{
  "model": "self-supervised image encoder",
  "dataset": "photos of plants, animals and fungi (iNaturalist)",
  "train_examples": 155796,
  "image_size": 32,
  "crop_scale_min": 0.3,
  "horizontal_flip": true,
  "translate": 0.12,
  "color_jitter": 0.6,
  "method": "moco_v3",
  "arch": "convnext",
  "isotropic": false,
  "norm": "layernorm",
  "activation": "gelu",
  "mlp_ratio": 6,
  "inner_norm": true,
  "patch_size": [2, 2],
  "depths": [3, 3, 3],
  "widths": [64, 128, 256],
  "kernel_size": 7,
  "projector_hidden": 1024,
  "projector_out": 256,
  "projector_hidden_layers": 2,
  "temperature": 0.1,
  "target_momentum": 0.99,
  "init": "torch_default",
  "residual_init": "none",
  "optimizer": "soap",
  "beta2": 0.999,
  "lr": 0.0018,
  "beta1": 0.95,
  "shampoo_beta": 0.999,
  "eps": 1e-08,
  "precondition_frequency": 32,
  "max_precond_dim": 1536,
  "one_sided": false,
  "adamw_lr_other_params": 0.0021,
  "grad_clip": 1.0,
  "l1_shrink": 0.03,
  "steps": 7900,
  "batch_size": 512,
  "epochs": 26.0,
  "lr_schedule": "cosine",
  "final_lr_fraction": 0,
  "warmup_steps": 150,
  "weight_decay": 0.0,
  "adamw_weight_decay_other_params": 0.05
}
Rows from block 3 of a small self-supervised image encoder, named by matrix and row number. Rows with one number belong to one neuron. Each number is 128 + 24 x the weight over its row's rms, rounded and kept within 0 to 255. All counts start at 0. Numbers have three digits each.
After each neuron's rows are labels from the 100 images, of 14848, where the neuron reaches its highest value: "colour at peak" is the nearest of a few named colours to the mean colour under the peak; "responds to" is what is common among them. Only what is clearly more common there than usual is listed. The data: photos of plants, animals and fungi (iNaturalist).
# fc1: MLP up (model.blocks.3.mlp.fc1.weight, 768x128), inputs 0-127
# fc2: MLP down (model.blocks.3.mlp.fc2.weight, 128x768, transposed), outputs 0-127

fc1.95:128127142126127132104125129137170128129123127128105127106124127142128128128128128086091128128128178128128124128128136103128133193127121128128128233128128128098128128128128128128153128128128128128141129135128178129125128128128159128131048129127129131127117126128134131133123105104127128128128129128126100123093128128147173127163076128129126128145143144128128110000125128128128125133129
fc2.95:127067128118082171141127128137132128126127128126136128137132123128125128128126113141128128131128133128128129128128111124128121142137128193127147127124141132166128071150071116184146189133131105120128129130128128145136086127127129125131092135128129126128149106112147154129128128096120086144028128128128122183154176156129128127169128128012128116124129086130128127128138128128143131127148
colour at peak: white
responds to: class Aves; order Passeriformes

fc1.23:127128128135128131127255128128131128128128128128126099129126128128129128128130128127170128128129127128128128128128128128127128128128128128128129010152128128127194129129128128127128128127168128128125129128151128128128128126128128130128128127127228198128128128127128129128133130128128128128127025119128128129128097128128128124128133136128128128125128099127128128128128128087128113128128
fc2.23:128108128130130127128128131127128127128126131130125129128128128128078128129118128122111124134117127128128128129128131128129135125129128151128128127000127129129130143199117125129122129127127126125129128128128128129128128130128128128127128131128119193126128130128126128128125128127128134126128137099125128141130134128128127127130128128130128133128128128128129098127128127123128128128128
colour at peak: brown
responds to: phylum Arthropoda; class Insecta; order Lepidoptera

fc1.484:131133128125126128126112128128130100133128098128127128123122128126126128128113129139126221066134124108129127124128126128128128142128090128132128160128183119070127133154130128182128128122055127128126105157128218125128128135128128132129105156139137115127171128000128128139130128147127128107127128128127125104131136129128129129105128128145137129129062126129129127147128128126125131128128
fc2.484:125111129128127131127089131128103192135121147128131128115127129128121129123126125114130107145128124128157128025139114127096063138107126093146157127142125112128126153117121127126155128124128120129127126129128128126129122152122129168136140221080136126224144104135102137129128126126138111131128127136138102164078086154130125095128147128045128130128120147138117128129119130159129153128100
colour at peak: grey
responds to: class Aves; phylum Chordata; order Passeriformes

fc1.197:125214128153132127128128135178128023128132126123124090126126131128126128128128127147255128128128128146125128117128126130125129128128134129133128128132124128126128197154128132129138128084145128131128129128128157128125128195128150126134126099152109126122128128155128127127071128151128128128142118128131143128114110128121123128128106128128130134128129175096127087112128128176127132127128
fc2.197:136160128173141093117129092126137153140136068137155123128133128130146110136087126118132082145149164130133227121128128147156136128128129156128117128122129086126129132113120126160131123105134121129127126123154126130128120128142170129125124132162114156124153121124181149128121123119127156133159131118126138157122126127128124128185128128110124027127057212154129115131120093120140130127139
colour at peak: pink
responds to: class: Aves; order Accipitriformes; family: Accipitridae

fc1.98:125220128139145127128116120130148124128127128137094127106128128128120132128130107157111126128112144134128141128128120122126128128128125130134125142128074130128132141076128122172135133108134128131127128128129127121128126159128130128128126139094137128141123127138128142129126128236133127128128131128131128129144105201128128128164056128106128130132133168121133111000128129128118119117128
fc2.98:139094061129068123105131161135130128131107160123127130129076123154129132134152128086074122121095124144129125134128123129128133128226155124129170123123167161136135119134129188164122125128131214140093129100128056160122136127130128162128147127128129130127115129118170124126129131163141134105157123127128135135147133128138113129122128124121129183105117148185109127128127126130138131127128
colour at peak: white
responds to: class Aves; order Passeriformes

fc1.70:126128111130116140127125123129128123122130128128135127128117128114121121128127128127128123109128125129129126128129128128130135128128071128126203127127081142128126132127128127122128028130130128128160127128128128130127128129128115171105128255127129107128126116057128129131128128125129076214169127126129100127129128131131128128108129117127128129128128128054127124126128145127086115135128
fc2.70:128127131130128111129127129128127121129135127126128128123105127232132147118143131131134131128127133128116123087131117137127090129126126120124000168128127121112126128120129128128150128128129150130114129108126129115135160125128111127129128156128143138112125132129123130127127132130125243128128124132133129126120117101128131207128141132128128138128115140128128128121127128154127192128123
colour at peak: brown
responds to: class: Aves; order Anseriformes; family: Anatidae

fc1.282:141112113139128205114120127128124090135128121150126128128159126078079127128130101160153127128097129129083079119128128128132075120130128128174128127130128128129072130143128128169128129128145116128104128135128149130123119148128128172130127133130128128187132128222121138129128111139129117223101145127174128128187130126091123119130170146128127134126175156127128128109128128128128114093122
fc2.282:128112122131133135138130158114128121098120157127115128128147118043094077130128128122124138145100127106134130150128119127127144128139128130114142128110130135128122096129128139137128151118128121127147128181129145129126124129127127115127118127127127121132127129126123139142126128093125082145111137127131079185146157172128125000125128126121126112078157128127125126128127128130135127128129
colour at peak: grey
responds to: class: Aves; order Anseriformes; family: Anatidae

fc1.140:128128128128127128131128128128128099128129128128041128128128128122120128128128128128067128128128128128128128128128128128128129128127128128128127128128128127154128128128128128155128128126067128128128128128128128128128128131128128128128128130063255128128130128128128128128129128128126128128131154127129128128153128122128128128084161128122128129128161128127128129128128128127128058128128
fc2.140:128138134124128134114130125117128127129129144128126127122128131129152133130096128128123131131126171128191128134128126125128161128154132128128128123126122000128128128128126127165122136124125134124129127111131116128107125129128112126127129128128128130148129136128127128129127129128123128128125121128095128126107113128129125128121127136128146128129207123123128130131127130119126128128144
colour at peak: brown
responds to: class Insecta; phylum Arthropoda; order Lepidoptera

fc1.633:127081126128120110130123131071129129126143125111131154127112128128128099128108103128072131128129126128109143128129083121127101128081128134128129174127128130097128112142127114128128129147162127128137130127128131128127128136128128149125131135122164135159210128122128128129157127213109128128127156086125106101143137148123128131063019123133128128157190173138136129058128128129128119128128
fc2.633:126143130127119104131148129128169128117140133128128128141121128128096128141140127128148052129128162128127067126121158167128097117128128128127123130127128109134131139109128118170131135088128127128147133159127190133136122128128110096127128104127081129179131118116133140097128114138079154123129152056139163150207110128128132127131144128126131135127039085126128136127128131193065134120109
colour at peak: brown
responds to: class Aves; order Passeriformes

fc1.573:126134127126171119147164127083082129143139114134126059126130126128132130128159114146136128122119121128128126162128131125113128134129136134128128103122128104128129129108128131128128129148129129171128128132128144078099128120128117131134131148127130128128103129233128130132123224220128128127128132128194161175125137124127053126120153126128128127132131133128129128172123128123128067123128
fc2.573:128101128129128141193127103140103129130121142126128142127125111139000109136121121128128126128122117130151132144127130100172112130129127143128158125203129197145128123151120128181126147099123128127128128122133119135123128134126124140125122137127129137104128123127128162126163128117147103163122128103132080162128117159128120047128128129076130128122147129128128129129128132144133129129107
colour at peak: pink
responds to: order Anseriformes; family: Anatidae

fc1.751:130250118130114135128127137186116128128158128138128128127132128128128127128122150124135133123128068140126119099128149118112137147127126130125126128129127142126128144117128128255131129126128128124128125135131132128024128104128134125144127127114186127141125130127128128128081144128134128128106129133128135121107164128128123128182117128115128128122087153118128128126129128128128167127128
fc2.751:171128125122133124180125113147157083123128192129132126144129142123083123127209129097123134094109128129108118115127145130131135128144127138109127129135129091133146111126159203179123137128131100129131126131124093128053128127125128127127129089120133126128138048136145156122128126142229146150115129130127153120136131068129105132128136117129110132130098127136128138164115109127134122135128
colour at peak: pink
responds to: order Lepidoptera

fc1.252:128128128128128128128125128128128105128208128128127128128128255128128128128128128128129127091208095128128128128128129126128128128128128128128129126128128128128128128127128128128128139132128128128127128128128128128128128128128128128128128128128250128128128128130128130128127127128128128128128086158128127128128128127128128128127128128128128128087139128128129128054128128127128128128128
fc2.252:128132128128128135129128131128128109128135127131132128128128127128128129128130133128128244129128127128131126127130128128133120135128137131128128128128130136127129121124128128153128113130128128127128128127127128135128126128128128128128128127128135129148130128139128139133127126125129127127128129130127138131125134128128000187128128129136128123123131128128128128128128129129128128127128
colour at peak: pink
responds to: phylum Arthropoda; class Insecta; order Lepidoptera

fc1.513:129116128135115113123165139147149128120134112127137122091074146124127151129126105128154128131121130126128127127132131127146127152126139129101130116136097139143146102112116130147127131127141111129128133128146124129128131144128124132124124131128255131126129128128128093128132119127128121137128073132126129124123125114129142125138139135129126130127139128128128126075132124131131131127165
fc2.513:141129118128119036128127057185124081097131136089127135127129138118050130126146129127129147128158132124132136141094133131105134130132130116128128129003131139098128153112132129126134124129126128140134133121128120126122123128113152144128132130132133136125129126176128126120137128167114139150165149108165133112113065135134128148083151129145130129126100076133126129138123134128097129128168
colour at peak: brown
responds to: class Insecta; order: Coleoptera; family: Coccinellidae