From a checkpoint of a small self-supervised image encoder: activation gelu, trained on photos of plants, animals and fungi (iNaturalist).
Rows from block 6 of a small self-supervised image encoder, named by matrix and row number. Rows with one number belong to one neuron. Each number is 500 + 25 x the weight over its row's rms, rounded and kept within 0 to 999. All counts start at 0. Numbers have three digits each.
Before each neuron's rows are labels from the 100 images, of 14848, where the neuron reaches its highest value: "top examples" is what is common among them; "patch colour" is the nearest of a few named colours to the mean colour under the peak. Only what is clearly more common there than usual is listed. The data: photos of plants, animals and fungi (iNaturalist).
# fc1: MLP up (model.blocks.6.mlp.fc1.weight, 1536x256), inputs 96-127
# fc2: MLP down (model.blocks.6.mlp.fc2.weight, 256x1536, transposed), outputs 96-127

top examples: class Aves; order Passeriformes
patch colour: pink; white
fc1.291:500500515502496504499503505500500500499496497505491521498505526515533498502490487500498523500500
fc2.291:500501498503499498501500500493501505500500484496478502515508513498500492500500499496501499496500

top examples: class Aves; order Passeriformes
patch colour: brown
fc1.349:500488494500429506500500456518501499528506507500499493490510499500500494502499499504500505499499
fc2.349:493491497504500495499502500566498497504499500500508486491500499510523504500500495501512499499501

top examples: order Passeriformes
patch colour: brown
fc1.523:492501501500501503437500502477502500497500444500474497548550502491500553501493456501483499511476
fc2.523:545508505512513497500481498503508470497500547499504485501516500503496468484498463520500477539418

top examples: class: Aves; order Anseriformes; family: Anatidae
patch colour: grey
fc1.707:416500495506498501499496502495505563489584481467493500499525496423501473494488496518434552490500
fc2.707:502500504498495497498513507500499479500562500508511494505580514651495516495492518505415403505501

top examples: phylum Arthropoda; class Insecta
patch colour: brown
fc1.8:505501466463500499492484501500500489520501499500575492496500498497503497489500500500499500501500
fc2.8:499573499498513426491497500524499491500488517513500477497509500490517500526498531503478502494510

top examples: phylum Arthropoda
patch colour: brown
fc1.237:500522488571500500587500498500498518483537500514490501515500458500495494500481500500500500497500
fc2.237:500465504459493499552500501499500498500476588497479498504493500487473501503516508489500498500501

top examples: class Aves; phylum Chordata; order Passeriformes
patch colour: white
fc1.235:500500500500500500500500500500500500500500500500500500496500500500500500500500493500500500500500
fc2.235:500500500500500500503501500500500500500500500499500500500500500500500500500500500500499500500500

top examples: phylum Arthropoda; class Insecta
patch colour: black
fc1.418:580503482569499500496509495500510500507427495504498508516497477452504501484452501500506503508519
fc2.418:509499502453484498494501497499500501524500500499497505498500499507492483508515570499511499501499

top examples: class Insecta; phylum Arthropoda; order Lepidoptera
patch colour: pink
fc1.667:497498461508490497567501500595499490500496500537494453501501503497466505500500498500492505501499
fc2.667:492507498515506499495500500484510507500500521494539498508492513473500489552501522505509504501460

top examples: order Lepidoptera
patch colour: pink
fc1.583:504473471499498502493502490500499472504508500497487500514423499497531528500473491490492500502521
fc2.583:466500495501477532486506498497510501500501464486477502453499500501513498501577505498506506501501

top examples: class Insecta; order Lepidoptera
patch colour: brown
fc1.357:498479506483503499503499506465470493541501493499495501527456497504500434498495386501500508499500
fc2.357:500504499502497495504502505500493501504510497500496513489500500506499494492504494492500503501500

top examples: phylum Arthropoda; class Insecta
patch colour: black
fc1.432:500500480525531500505497485497503501528515501517513500471521499500501501504491422501501500494500
fc2.432:508534499516502500497490501498501495497525491503511495491500494500507480501502601500502501500483

top examples: order Passeriformes
patch colour: brown
fc1.358:506506545500515507500500499429522489501517505510498498500490461500526513500448453525500499500501
fc2.358:500500505504498498499524501486515502499498498501498501552500507497499500500502498504500489611516

top examples: order Lepidoptera
patch colour: pink
fc1.199:501500500500501500500500500500500500500500499500500524500500500500500500500501500500500500500501
fc2.199:500500500499500500500500500499500498500500500500500500500500500500500500500500500500500500500500

top examples: phylum Arthropoda; class Insecta
patch colour: brown
fc1.351:500500500499500500502500501499500501500500500500500550500551502500500500501500500500529500500526
fc2.351:501497500465501511500495506499500500500495503498498499501500643499503500493500519503500500502568

top examples: phylum Arthropoda; class Insecta; order Lepidoptera
patch colour: brown
fc1.307:507501524500500501500499500500499505469505510501487503554500500499485460500502495500501501463499
fc2.307:461503507496504496500500501503506500502513519520504483511498497484496503484499501500501482500489

top examples: class Aves; phylum Chordata
patch colour: white; pink
fc1.398:500500500500500500500500500500500500500500500500500500500500500500500500500500500500500500500500
fc2.398:500500500500500500500500500500500500500500500500500500500500500500500500500500500500500500500500

top examples: order Lepidoptera
patch colour: pink
fc1.500:557495465500497500544461497486507508501537485557521500500482500499500487456500502502501500501500
fc2.500:514501503586490500500499498473499455495548492500490522501506519517499493499482494496499511506494

top examples: phylum Arthropoda; class Insecta; order Lepidoptera
patch colour: brown
fc1.681:500483498500513499533501520542500499542488504515465484472460500500501500500499483494499511499500
fc2.681:500481493504485504500478502486499470495500495501500501495495500500500493500500495500505504407495

top examples: phylum Arthropoda; class Insecta
patch colour: brown
fc1.386:498500501609504500504489499592496498502460504500435501500501551535499500500499471500507501534500
fc2.386:489503501481496406500500500576500550539500511536502492498505499444500497527504497503503521501482

top examples: phylum Arthropoda; class Insecta; order Coleoptera
patch colour: brown
fc1.511:497508580513463500498505507501499508500501495440506508522529543500504499461505500500500500429500
fc2.511:500516509489498504494500497515500501496500500501480502486498500500501499502500559500502500481500

top examples: phylum Arthropoda; class Insecta
patch colour: brown
fc1.559:490511498501431454501514499509496510482532500451506538499503527514574500501508498503509508500479
fc2.559:435481507479509496506435501484471490501500500500497500502492550471500491525496518496505511491499

top examples: class Insecta; order Lepidoptera
patch colour: pink
fc1.625:469465497500500498611500513502495500501462500529500501500500520499500500503502487499469502500513
fc2.625:500500500517498500471451500473500503500478494500481492502499486501514491526571406503497501500501

top examples: class Insecta; order Lepidoptera
patch colour: pink
fc1.425:501531500488500500593501500471502499477527500503500482532505525501515541493507501530485499500515
fc2.425:513504549502500502515500500440510530485500488500499495499477494500493500490500500498499503495500

top examples: order Charadriiformes
patch colour: pink
fc1.659:493566457490495468500463500483500478509503500502448507509499500502500566500468506500495499497498
fc2.659:481485467497522528500500500528493511512503436498501426510495527487500498461481466495513499501496

top examples: phylum Arthropoda
patch colour: black
fc1.40:498568367580471490519512500499532500499501500486500500497523501498500507497468452500499507500497
fc2.40:421499503463498521490486500499492466500500506500527495528509470483502496496502499503489505503496