python train.py --train_examples=155796 --residual_init="none" --shampoo_beta=0.999 --precondition_frequency=32 --final_lr_fraction=0
Rows from block 2 of a small self-supervised image encoder, named by matrix and row number. Rows with one number belong to one neuron. Each number is 50 + 15 x the weight over its row's rms, rounded and kept within 0 to 99. All counts start at 0. After the name is the row's rms in percent of the matrix's.
After each neuron's rows are labels from the 100 images, of 14848, where the neuron reaches its highest value: "responds to" is what is common among them. Only what is clearly more common there than usual is listed. The data: photos of plants, animals and fungi (iNaturalist). In brackets: how many of the 100, against the usual share in percent.
# fc1: MLP up (model.blocks.2.mlp.fc1.weight, 384x64), inputs 0-63
# fc2: MLP down (model.blocks.2.mlp.fc2.weight, 64x384, transposed), outputs 0-63

fc1.381 232:00 50 50 72 60 64 56 50 60 92 50 50 50 51 54 51 51 50 50 50 52 49 53 50 50 60 53 89 50 50 56 50 63 41 48 50 49 50 52 50 50 49 94 50 48 50 52 50 48 57 37 48 49 49 50 54 54 51 50 54 50 62 47 56
fc2.381 089:50 44 45 55 50 50 30 57 57 99 45 50 51 47 45 51 51 16 43 50 49 49 49 50 45 36 33 10 13 50 50 50 88 67 46 58 53 51 51 51 51 60 49 59 44 50 47 68 10 50 28 38 45 50 51 51 51 48 56 52 50 26 53 45
responds to: class: Aves (86 vs 55.1); order Anseriformes (31 vs 5.5); family: Anatidae (31 vs 5.5)

fc1.98 244:47 57 51 51 50 52 50 49 50 33 50 53 50 49 50 50 50 50 46 49 53 50 50 50 56 50 44 00 75 50 53 50 50 49 57 53 69 50 50 60 51 50 99 50 54 50 54 33 55 50 54 54 61 50 50 64 50 52 52 50 50 92 50 50
fc2.98 103:17 49 50 50 44 50 38 50 47 99 43 56 54 42 54 66 52 39 50 49 50 55 64 45 52 49 41 34 31 50 50 40 99 62 50 66 58 58 42 49 47 50 74 54 48 61 45 70 22 52 39 47 50 39 45 48 55 55 60 49 42 23 55 50
responds to: class: Aves (91 vs 55.1); order Anseriformes (32 vs 5.5); family: Anatidae (32 vs 5.5)

fc1.354 071:50 50 45 50 50 50 50 50 48 50 50 00 52 49 45 51 50 50 47 36 47 50 50 39 59 50 57 50 50 50 50 51 45 50 48 53 50 50 50 50 82 50 50 23 50 50 50 50 59 50 49 58 50 99 51 60 18 45 52 50 56 50 45 97
fc2.354 109:50 50 50 49 53 50 50 50 50 54 51 00 50 50 78 50 51 50 50 58 65 24 71 50 50 50 49 52 50 50 50 42 49 50 48 49 72 99 65 50 09 44 48 50 68 54 50 50 51 60 50 50 50 63 46 50 50 44 50 49 46 50 50 50
responds to: order Passeriformes (51 vs 25)

fc1.342 103:50 50 19 50 50 12 50 24 38 51 47 73 47 49 49 51 50 50 50 49 99 30 51 50 43 30 45 47 50 50 45 46 21 49 50 44 50 50 48 48 68 50 50 26 50 58 44 49 50 50 29 50 40 68 50 17 50 59 50 11 45 50 38 50
fc2.342 231:50 50 51 48 50 18 45 52 50 52 50 49 53 49 50 50 48 62 50 50 69 05 50 50 61 50 50 48 45 48 70 47 00 70 49 51 49 50 43 52 50 53 50 99 50 63 50 49 49 58 52 50 57 19 50 49 51 70 50 50 50 49 50 34
responds to: class Aves (84 vs 55.1)

fc1.112 142:50 51 50 52 50 55 74 50 38 61 50 52 50 50 76 47 50 45 82 49 50 52 50 57 50 52 52 99 50 50 59 50 50 44 50 52 45 44 50 15 50 50 00 50 50 52 47 47 49 50 17 49 45 51 50 50 50 50 50 50 51 77 54 51
fc2.112 102:77 79 50 61 54 47 51 50 47 51 50 51 50 51 67 55 57 35 51 50 52 38 49 80 69 50 51 51 22 57 69 54 64 48 48 50 31 49 32 49 85 50 00 39 50 44 50 04 46 41 66 49 50 52 54 71 50 50 48 52 51 73 25 51
responds to: order Anseriformes (26 vs 5.5); family: Anatidae (26 vs 5.5)

fc1.161 126:50 50 48 31 51 59 50 40 45 50 58 46 50 50 50 46 44 50 50 50 50 37 50 51 70 55 50 49 80 50 37 49 35 48 49 50 65 50 50 49 77 33 38 50 50 50 52 53 51 60 76 50 49 56 50 00 50 50 51 50 56 63 00 52
fc2.161 123:54 50 40 50 52 52 62 49 50 41 50 63 28 42 53 42 00 60 40 53 69 50 98 55 74 52 48 52 50 48 50 42 50 52 56 48 59 50 29 49 36 53 52 38 44 47 53 50 94 54 24 51 50 47 50 48 50 42 50 57 51 36 14 56
responds to: class Aves (86 vs 55.1); order Passeriformes (61 vs 25)

fc1.47 220:49 51 50 50 50 66 39 50 50 48 49 50 58 49 40 49 48 50 50 48 50 59 58 50 52 52 50 50 50 58 50 50 55 50 61 49 50 49 35 50 64 60 50 49 51 50 27 48 00 50 46 48 60 49 51 50 08 50 50 50 50 50 31 50
fc2.47 115:51 31 29 49 49 77 50 65 41 50 50 70 59 99 55 50 38 32 49 55 68 53 54 51 49 49 37 48 50 59 46 48 44 54 51 55 99 51 35 49 50 75 51 24 50 57 50 49 50 57 49 96 59 58 47 50 42 45 28 49 50 59 52 58
responds to: order Passeriformes (51 vs 25)

fc1.243 191:51 47 50 52 58 47 63 50 50 54 30 79 48 51 78 46 54 52 53 51 50 56 57 36 48 41 44 50 40 50 56 50 49 46 49 50 50 41 91 50 60 44 49 50 50 47 70 44 99 50 45 57 50 51 50 53 50 50 49 75 49 50 63 48
fc2.243 118:08 49 44 52 49 53 76 54 49 50 46 49 50 59 37 49 55 54 12 57 50 77 43 51 50 50 28 49 57 21 59 52 50 47 49 35 55 23 09 48 58 44 44 51 50 50 50 74 49 50 13 48 22 50 27 73 37 50 51 50 48 42 25 69
responds to: class Aves (89 vs 55.1); order Passeriformes (50 vs 25)

fc1.132 008:50 50 50 50 49 50 50 50 50 50 50 47 50 50 50 50 50 50 50 51 50 50 50 50 50 50 50 50 50 50 50 50 99 50 50 50 50 50 50 50 63 50 50 49 50 50 50 50 50 50 50 50 50 50 50 50 50 50 50 50 50 50 50 50
fc2.132 007:50 50 50 50 50 50 50 50 47 50 50 50 62 50 50 49 50 49 51 50 11 51 49 50 50 50 50 50 52 60 50 50 49 50 50 51 50 40 50 50 51 49 50 50 50 50 50 50 49 50 50 50 50 50 99 50 50 49 50 50 50 50 50 50
responds to: order Anseriformes (25 vs 5.5); family: Anatidae (25 vs 5.5)

fc1.293 080:74 59 50 50 47 50 54 50 31 47 50 57 63 50 56 54 50 50 33 50 50 50 44 50 45 50 50 57 57 60 48 50 50 51 50 50 84 50 51 50 79 50 50 45 50 57 50 50 88 50 50 50 50 91 50 00 54 37 43 99 50 49 24 50
fc2.293 094:50 50 50 51 50 50 03 53 84 51 50 51 50 45 56 55 49 47 48 55 47 26 68 50 50 52 50 50 51 50 50 34 51 50 26 50 46 51 53 50 53 50 50 00 47 67 50 50 48 50 50 50 87 67 84 52 63 05 15 53 48 52 49 42
responds to: order Passeriformes (51 vs 25)

fc1.53 205:44 52 65 58 40 67 62 46 50 95 50 52 51 55 51 50 50 50 37 50 50 50 50 49 50 54 50 29 50 51 51 50 59 50 50 50 52 57 50 50 57 58 15 49 56 50 49 55 54 50 36 53 50 50 50 51 50 50 50 50 54 00 47 50
fc2.53 093:50 27 19 49 50 79 50 49 85 71 50 50 47 37 43 50 48 20 66 56 49 50 63 55 52 30 48 30 49 51 60 64 50 82 50 51 51 53 42 50 58 33 38 49 61 56 49 39 00 50 50 54 49 50 51 50 78 38 48 50 49 50 39 60
responds to: order Charadriiformes (26 vs 7.6)