Rows from block 2 of a small self-supervised image encoder, named by matrix and row number. Rows with one number belong to one neuron. Each number is 500 + 50 x the weight over its row's rms, rounded and kept within 0 to 999. All counts start at 0. Numbers have three digits each.
After each neuron's rows are labels from the 100 images, of 14848, where the neuron reaches its highest value: "place" is the part of the image that holds the peak. Only what is clearly more common there than usual is listed. The data: photos of plants, animals and fungi (iNaturalist).
# fc1: MLP up (model.blocks.2.mlp.fc1.weight, 384x64), inputs 0-63
# fc2: MLP down (model.blocks.2.mlp.fc2.weight, 64x384, transposed), outputs 0-63

fc1.72:534505500493501500499500497540513500498513477455500503584502500534501496499500500536507500500500501433504500413500500483500506500493500499499502507500499506499487500517490500492500500501137500
fc2.72:413500501509504553567498469527485466535500435469526546419587500643355461515497497508482475595517477428497499500454460490495453500654485471509512460464468476429500452519500561504479497494392499
place: centre

fc1.34:500517500502500500500500500499500858501500500492503498499500509500504500499476500500501500504500501522500500501500500502500530499535503539500503500444493500500386501519500404500500474500500502
fc2.34:522500501504503500689500497503539504514500498512558415452375500577477470496483554489460523438419429396509500465515534544499500499304497497501502466558511492505504491492450449499500496537498499
place: centre

fc1.166:512513490461487524499447500500410625471500521537608499500537500510485498713391500462496500452539451500482491500482505499536480473498500500429491433443500481467500498585426489500583601501547500
fc2.166:441493496500503623568509479500501529453498439497641513501382502523531453377501464584500500567501511503482508500493541505607428507490500499497500499545431545353463469507468477499505500528503596
place: centre

fc1.45:494499560498520501739501502553500489500498536479495500500500639500500490550358506411500554500552500500485455498349501483560512502500568443501503503506500523503486500501500501500477503495500500
fc2.45:405505533329500512400500503500500496500510502505500504500501523500500500493579502550496496635507503498658531529480502460502507500487478501500537558521497611500453496370495612484500497557501493
place: bottom centre; bottom right

fc1.115:502839567474504501519500504499502500521524519497483510500480513500502469544501500524611508502506525547471502498500532500527506543495501511455514549499461422483500521503513508514516491499507504
fc2.115:495595500484500496466507470484501497500471503529500501500483515499497449507476526506520494518544559556503508500488530487567636472498499519472505500518714499353390583501561498499407480457557456
place: top left

fc1.106:500516500499500532480500449518500642500760432500498512502500497499494500509484463500500500470500499500495498500529500500545515499521501703501500500502441499501499510503499501569570483532500468
fc2.106:424498494522499504383510381500500477488459509491499500512547627574432486503501500500490494640410502501508500571494500500469500639499497500502500504491535500500507459483485691495497492495505534
place: centre

fc1.240:500500500505500500230500500500500500500500500500500500500500500500498500500345500498726500499500500500499500501500502500501500500500500501501498611500499501502500500500500500500500499500500500
fc2.240:500496502499500499500502499498500497500513497499501500498503500499501500494889499500499499499500507498500501501502500499504497500499500500500500500500500500502500497500499501500494500500592500
place: top centre

fc1.332:346439561498588614499507495494485534500501449500501500570518500502500501527625500503501626451500504496534508648525501524432500518500506505505523500510508499504497500515499497512554500675481500
fc2.332:503415526472500500551485500486539492534526411403430524442510536497545500434501610643471505524529500514432519408538504558503506500499504500483466505449503507419499506504501579451496386417501634
place: top centre

fc1.340:520499501493500499235503501478586357396473500500500500504449488500465514555500484434501496500500500443500500479538499500600500504432500500534507500500518516500499500499502502501505446474611500
fc2.340:429500520490343495598499520501510457452499475475417515499619496552499491496503497533481502582502486503376503584530500407495542500500427511502500357547498556498504500486621530500495490494527499
place: middle right

fc1.297:460504465503483514500500708446502500502501500500500616510500500500500500501607505498500724500492500463500500505486500516500518500486501500502501500614499500501497573500500530566534500538498581
fc2.297:500500500504500500503496504506501500499500413502497616500538502501520500500500498457495315430498506504502501504509460559501499500500501500500501502552500482497499357470500498499429253494500500
place: centre

fc1.7:516273504553388503503500515506503500510501530509449529500261525500512500500504509501498500519529503501501537568502460500535532461490500500481520610505500518457500510500519533500515527500515506
fc2.7:491333580497499523494627501498441499512511503529532494500585500505361500537508484500634507501500500526477487500476500468503304500518543573505495500442472521468500504498538495517496480500495504
place: middle left; top left

fc1.264:515358501391486534500500500507500500518500510500499496498505508500499521500500501614500500481500500515500500503500500500518508713500514500488371604500441536500500500500498500500500521682500500
fc2.264:501501499521481571499496466516500351497478535390505479506537476473519490501501538496534447500501377478409494441501507500545307572500496498499518467413646503500504501508482474502490504504439469
place: middle right

fc1.150:500473500500500500500500500500500500500500500500500500500500500500500500500500500500500500500500500500500500500500500500500500500500500500894565500500500500500500500500500500500500500500500500
fc2.150:501500500499500503500500500503501495497500499498500539498493498501500495500499500500480497500498500500500507500500495500500508500500490500499499500501500516103500501500500499500508499500500499
place: bottom left

fc1.289:501578500484520503501500500500500499495494490483537500495837508500504507507498500499501493493500497500500493492498525500500542501500500499659481538478500501520501500521424500499495498518500500
fc2.289:543507505502504498449484490519461505501724572565509500502575534501501500500482488496499501481500469470557476548571460474502351460513493514499525505456312554510501500498513499450482452494500502
place: bottom left; top left

fc1.326:499533424500500499500420502500500776500498499507502523501487500423500493462501503500479501500498499500510501528500497500519500410500500487496446485352507380459501500492534500439466428502499500
fc2.326:500500533500495408632480478489502775505500499493505556501465502508502497483500491502357526493415501469500524501502500525499500564440503500501500499520505499500491501501497501500502391467500500
place: centre

fc1.287:506878501536503500504500529500500501500516500500500500483526520500511500511527493507490511500500500500479499524500500503499502420487500500507516500512453520521500518500504521494500501500504518
fc2.287:500636496542437462518499465560499470583487483380498483502433502503469522562501503495463511499442439475507502446441451575465359501649486469495490440404523500501500395521459508513475514493500520
place: top left

fc1.328:500505502528430500509500499500500500499496502486504502499501500505550573500491513497563499527502514503500500484500470501499499499467499500836605488501497393500512500500455504503500477515498504
fc2.328:556488499497504533389664492503500501547498499506462395504544500472493424500441489493621469492520498575475502563484506500579555504498501517577563457539634507359500489484503502513482494527515501
place: bottom left

fc1.335:500527500499476494497500510499468551501502500429576684449500482523518501589516500500499482771500528498508517500496484500498565531454499481506492525478502535506506500501489501503611502500499500
fc2.335:376522448378539500456487535494559536504475499577502522496502544499500482377492473491555448499502505606513500405499369520490499502489532632500519540507500499448509491496360543500446499497506502
place: top right

fc1.265:582501498500500500375500359502500506500500500515499485397500672500500500497501500500501500500501545535451500608503500504511500692428489597500499500501526570503500500502501492500543510482500500
fc2.265:513501481505467500502494439509502529504498503500501500509511500500499515501501500500516500496471499311529500501499500377509501500500493460499501500485500501502483562618503444499534690701500483
place: top right; top centre

fc1.274:488505500500500448500501500500508380521500500465480428509500758494420501500510498494498500500473497565502503498490499499509476500349499403500492509507365483500500500486495496482500508571500513
fc2.274:500500475505518608351487525499493545416469499512500503509500534593506487500463490501500500501581393545501473518457491483500497500670486499498500526500503500504486498438500505498594498315498452
place: middle left

fc1.252:508500511501523500444501504507820500520500488494500500530511455436500484526503501505517490505500523407510501502593500500554504500413500585500502493459527505499501507516549502515545484473493519
fc2.252:430500592592498488518490510501440508512493500439500636510554500500491462467504484500495672630518504451471498531541587469501500501501442379501499497504502517500547534500506498500502499504642548
place: middle right

fc1.336:506509500500500520449500523502780354502500482500496364533511508495546505507566500499500496499500498502500519500577446500620501507500503542500499557501501515494496497500500504500501499512491525
fc2.336:500500471501500574500500497500631499460470491501349491400501515523508496532499501597523415499473497500523494469486355545498500500500412548498500500488502411500498465505357522523500585553437459
place: middle right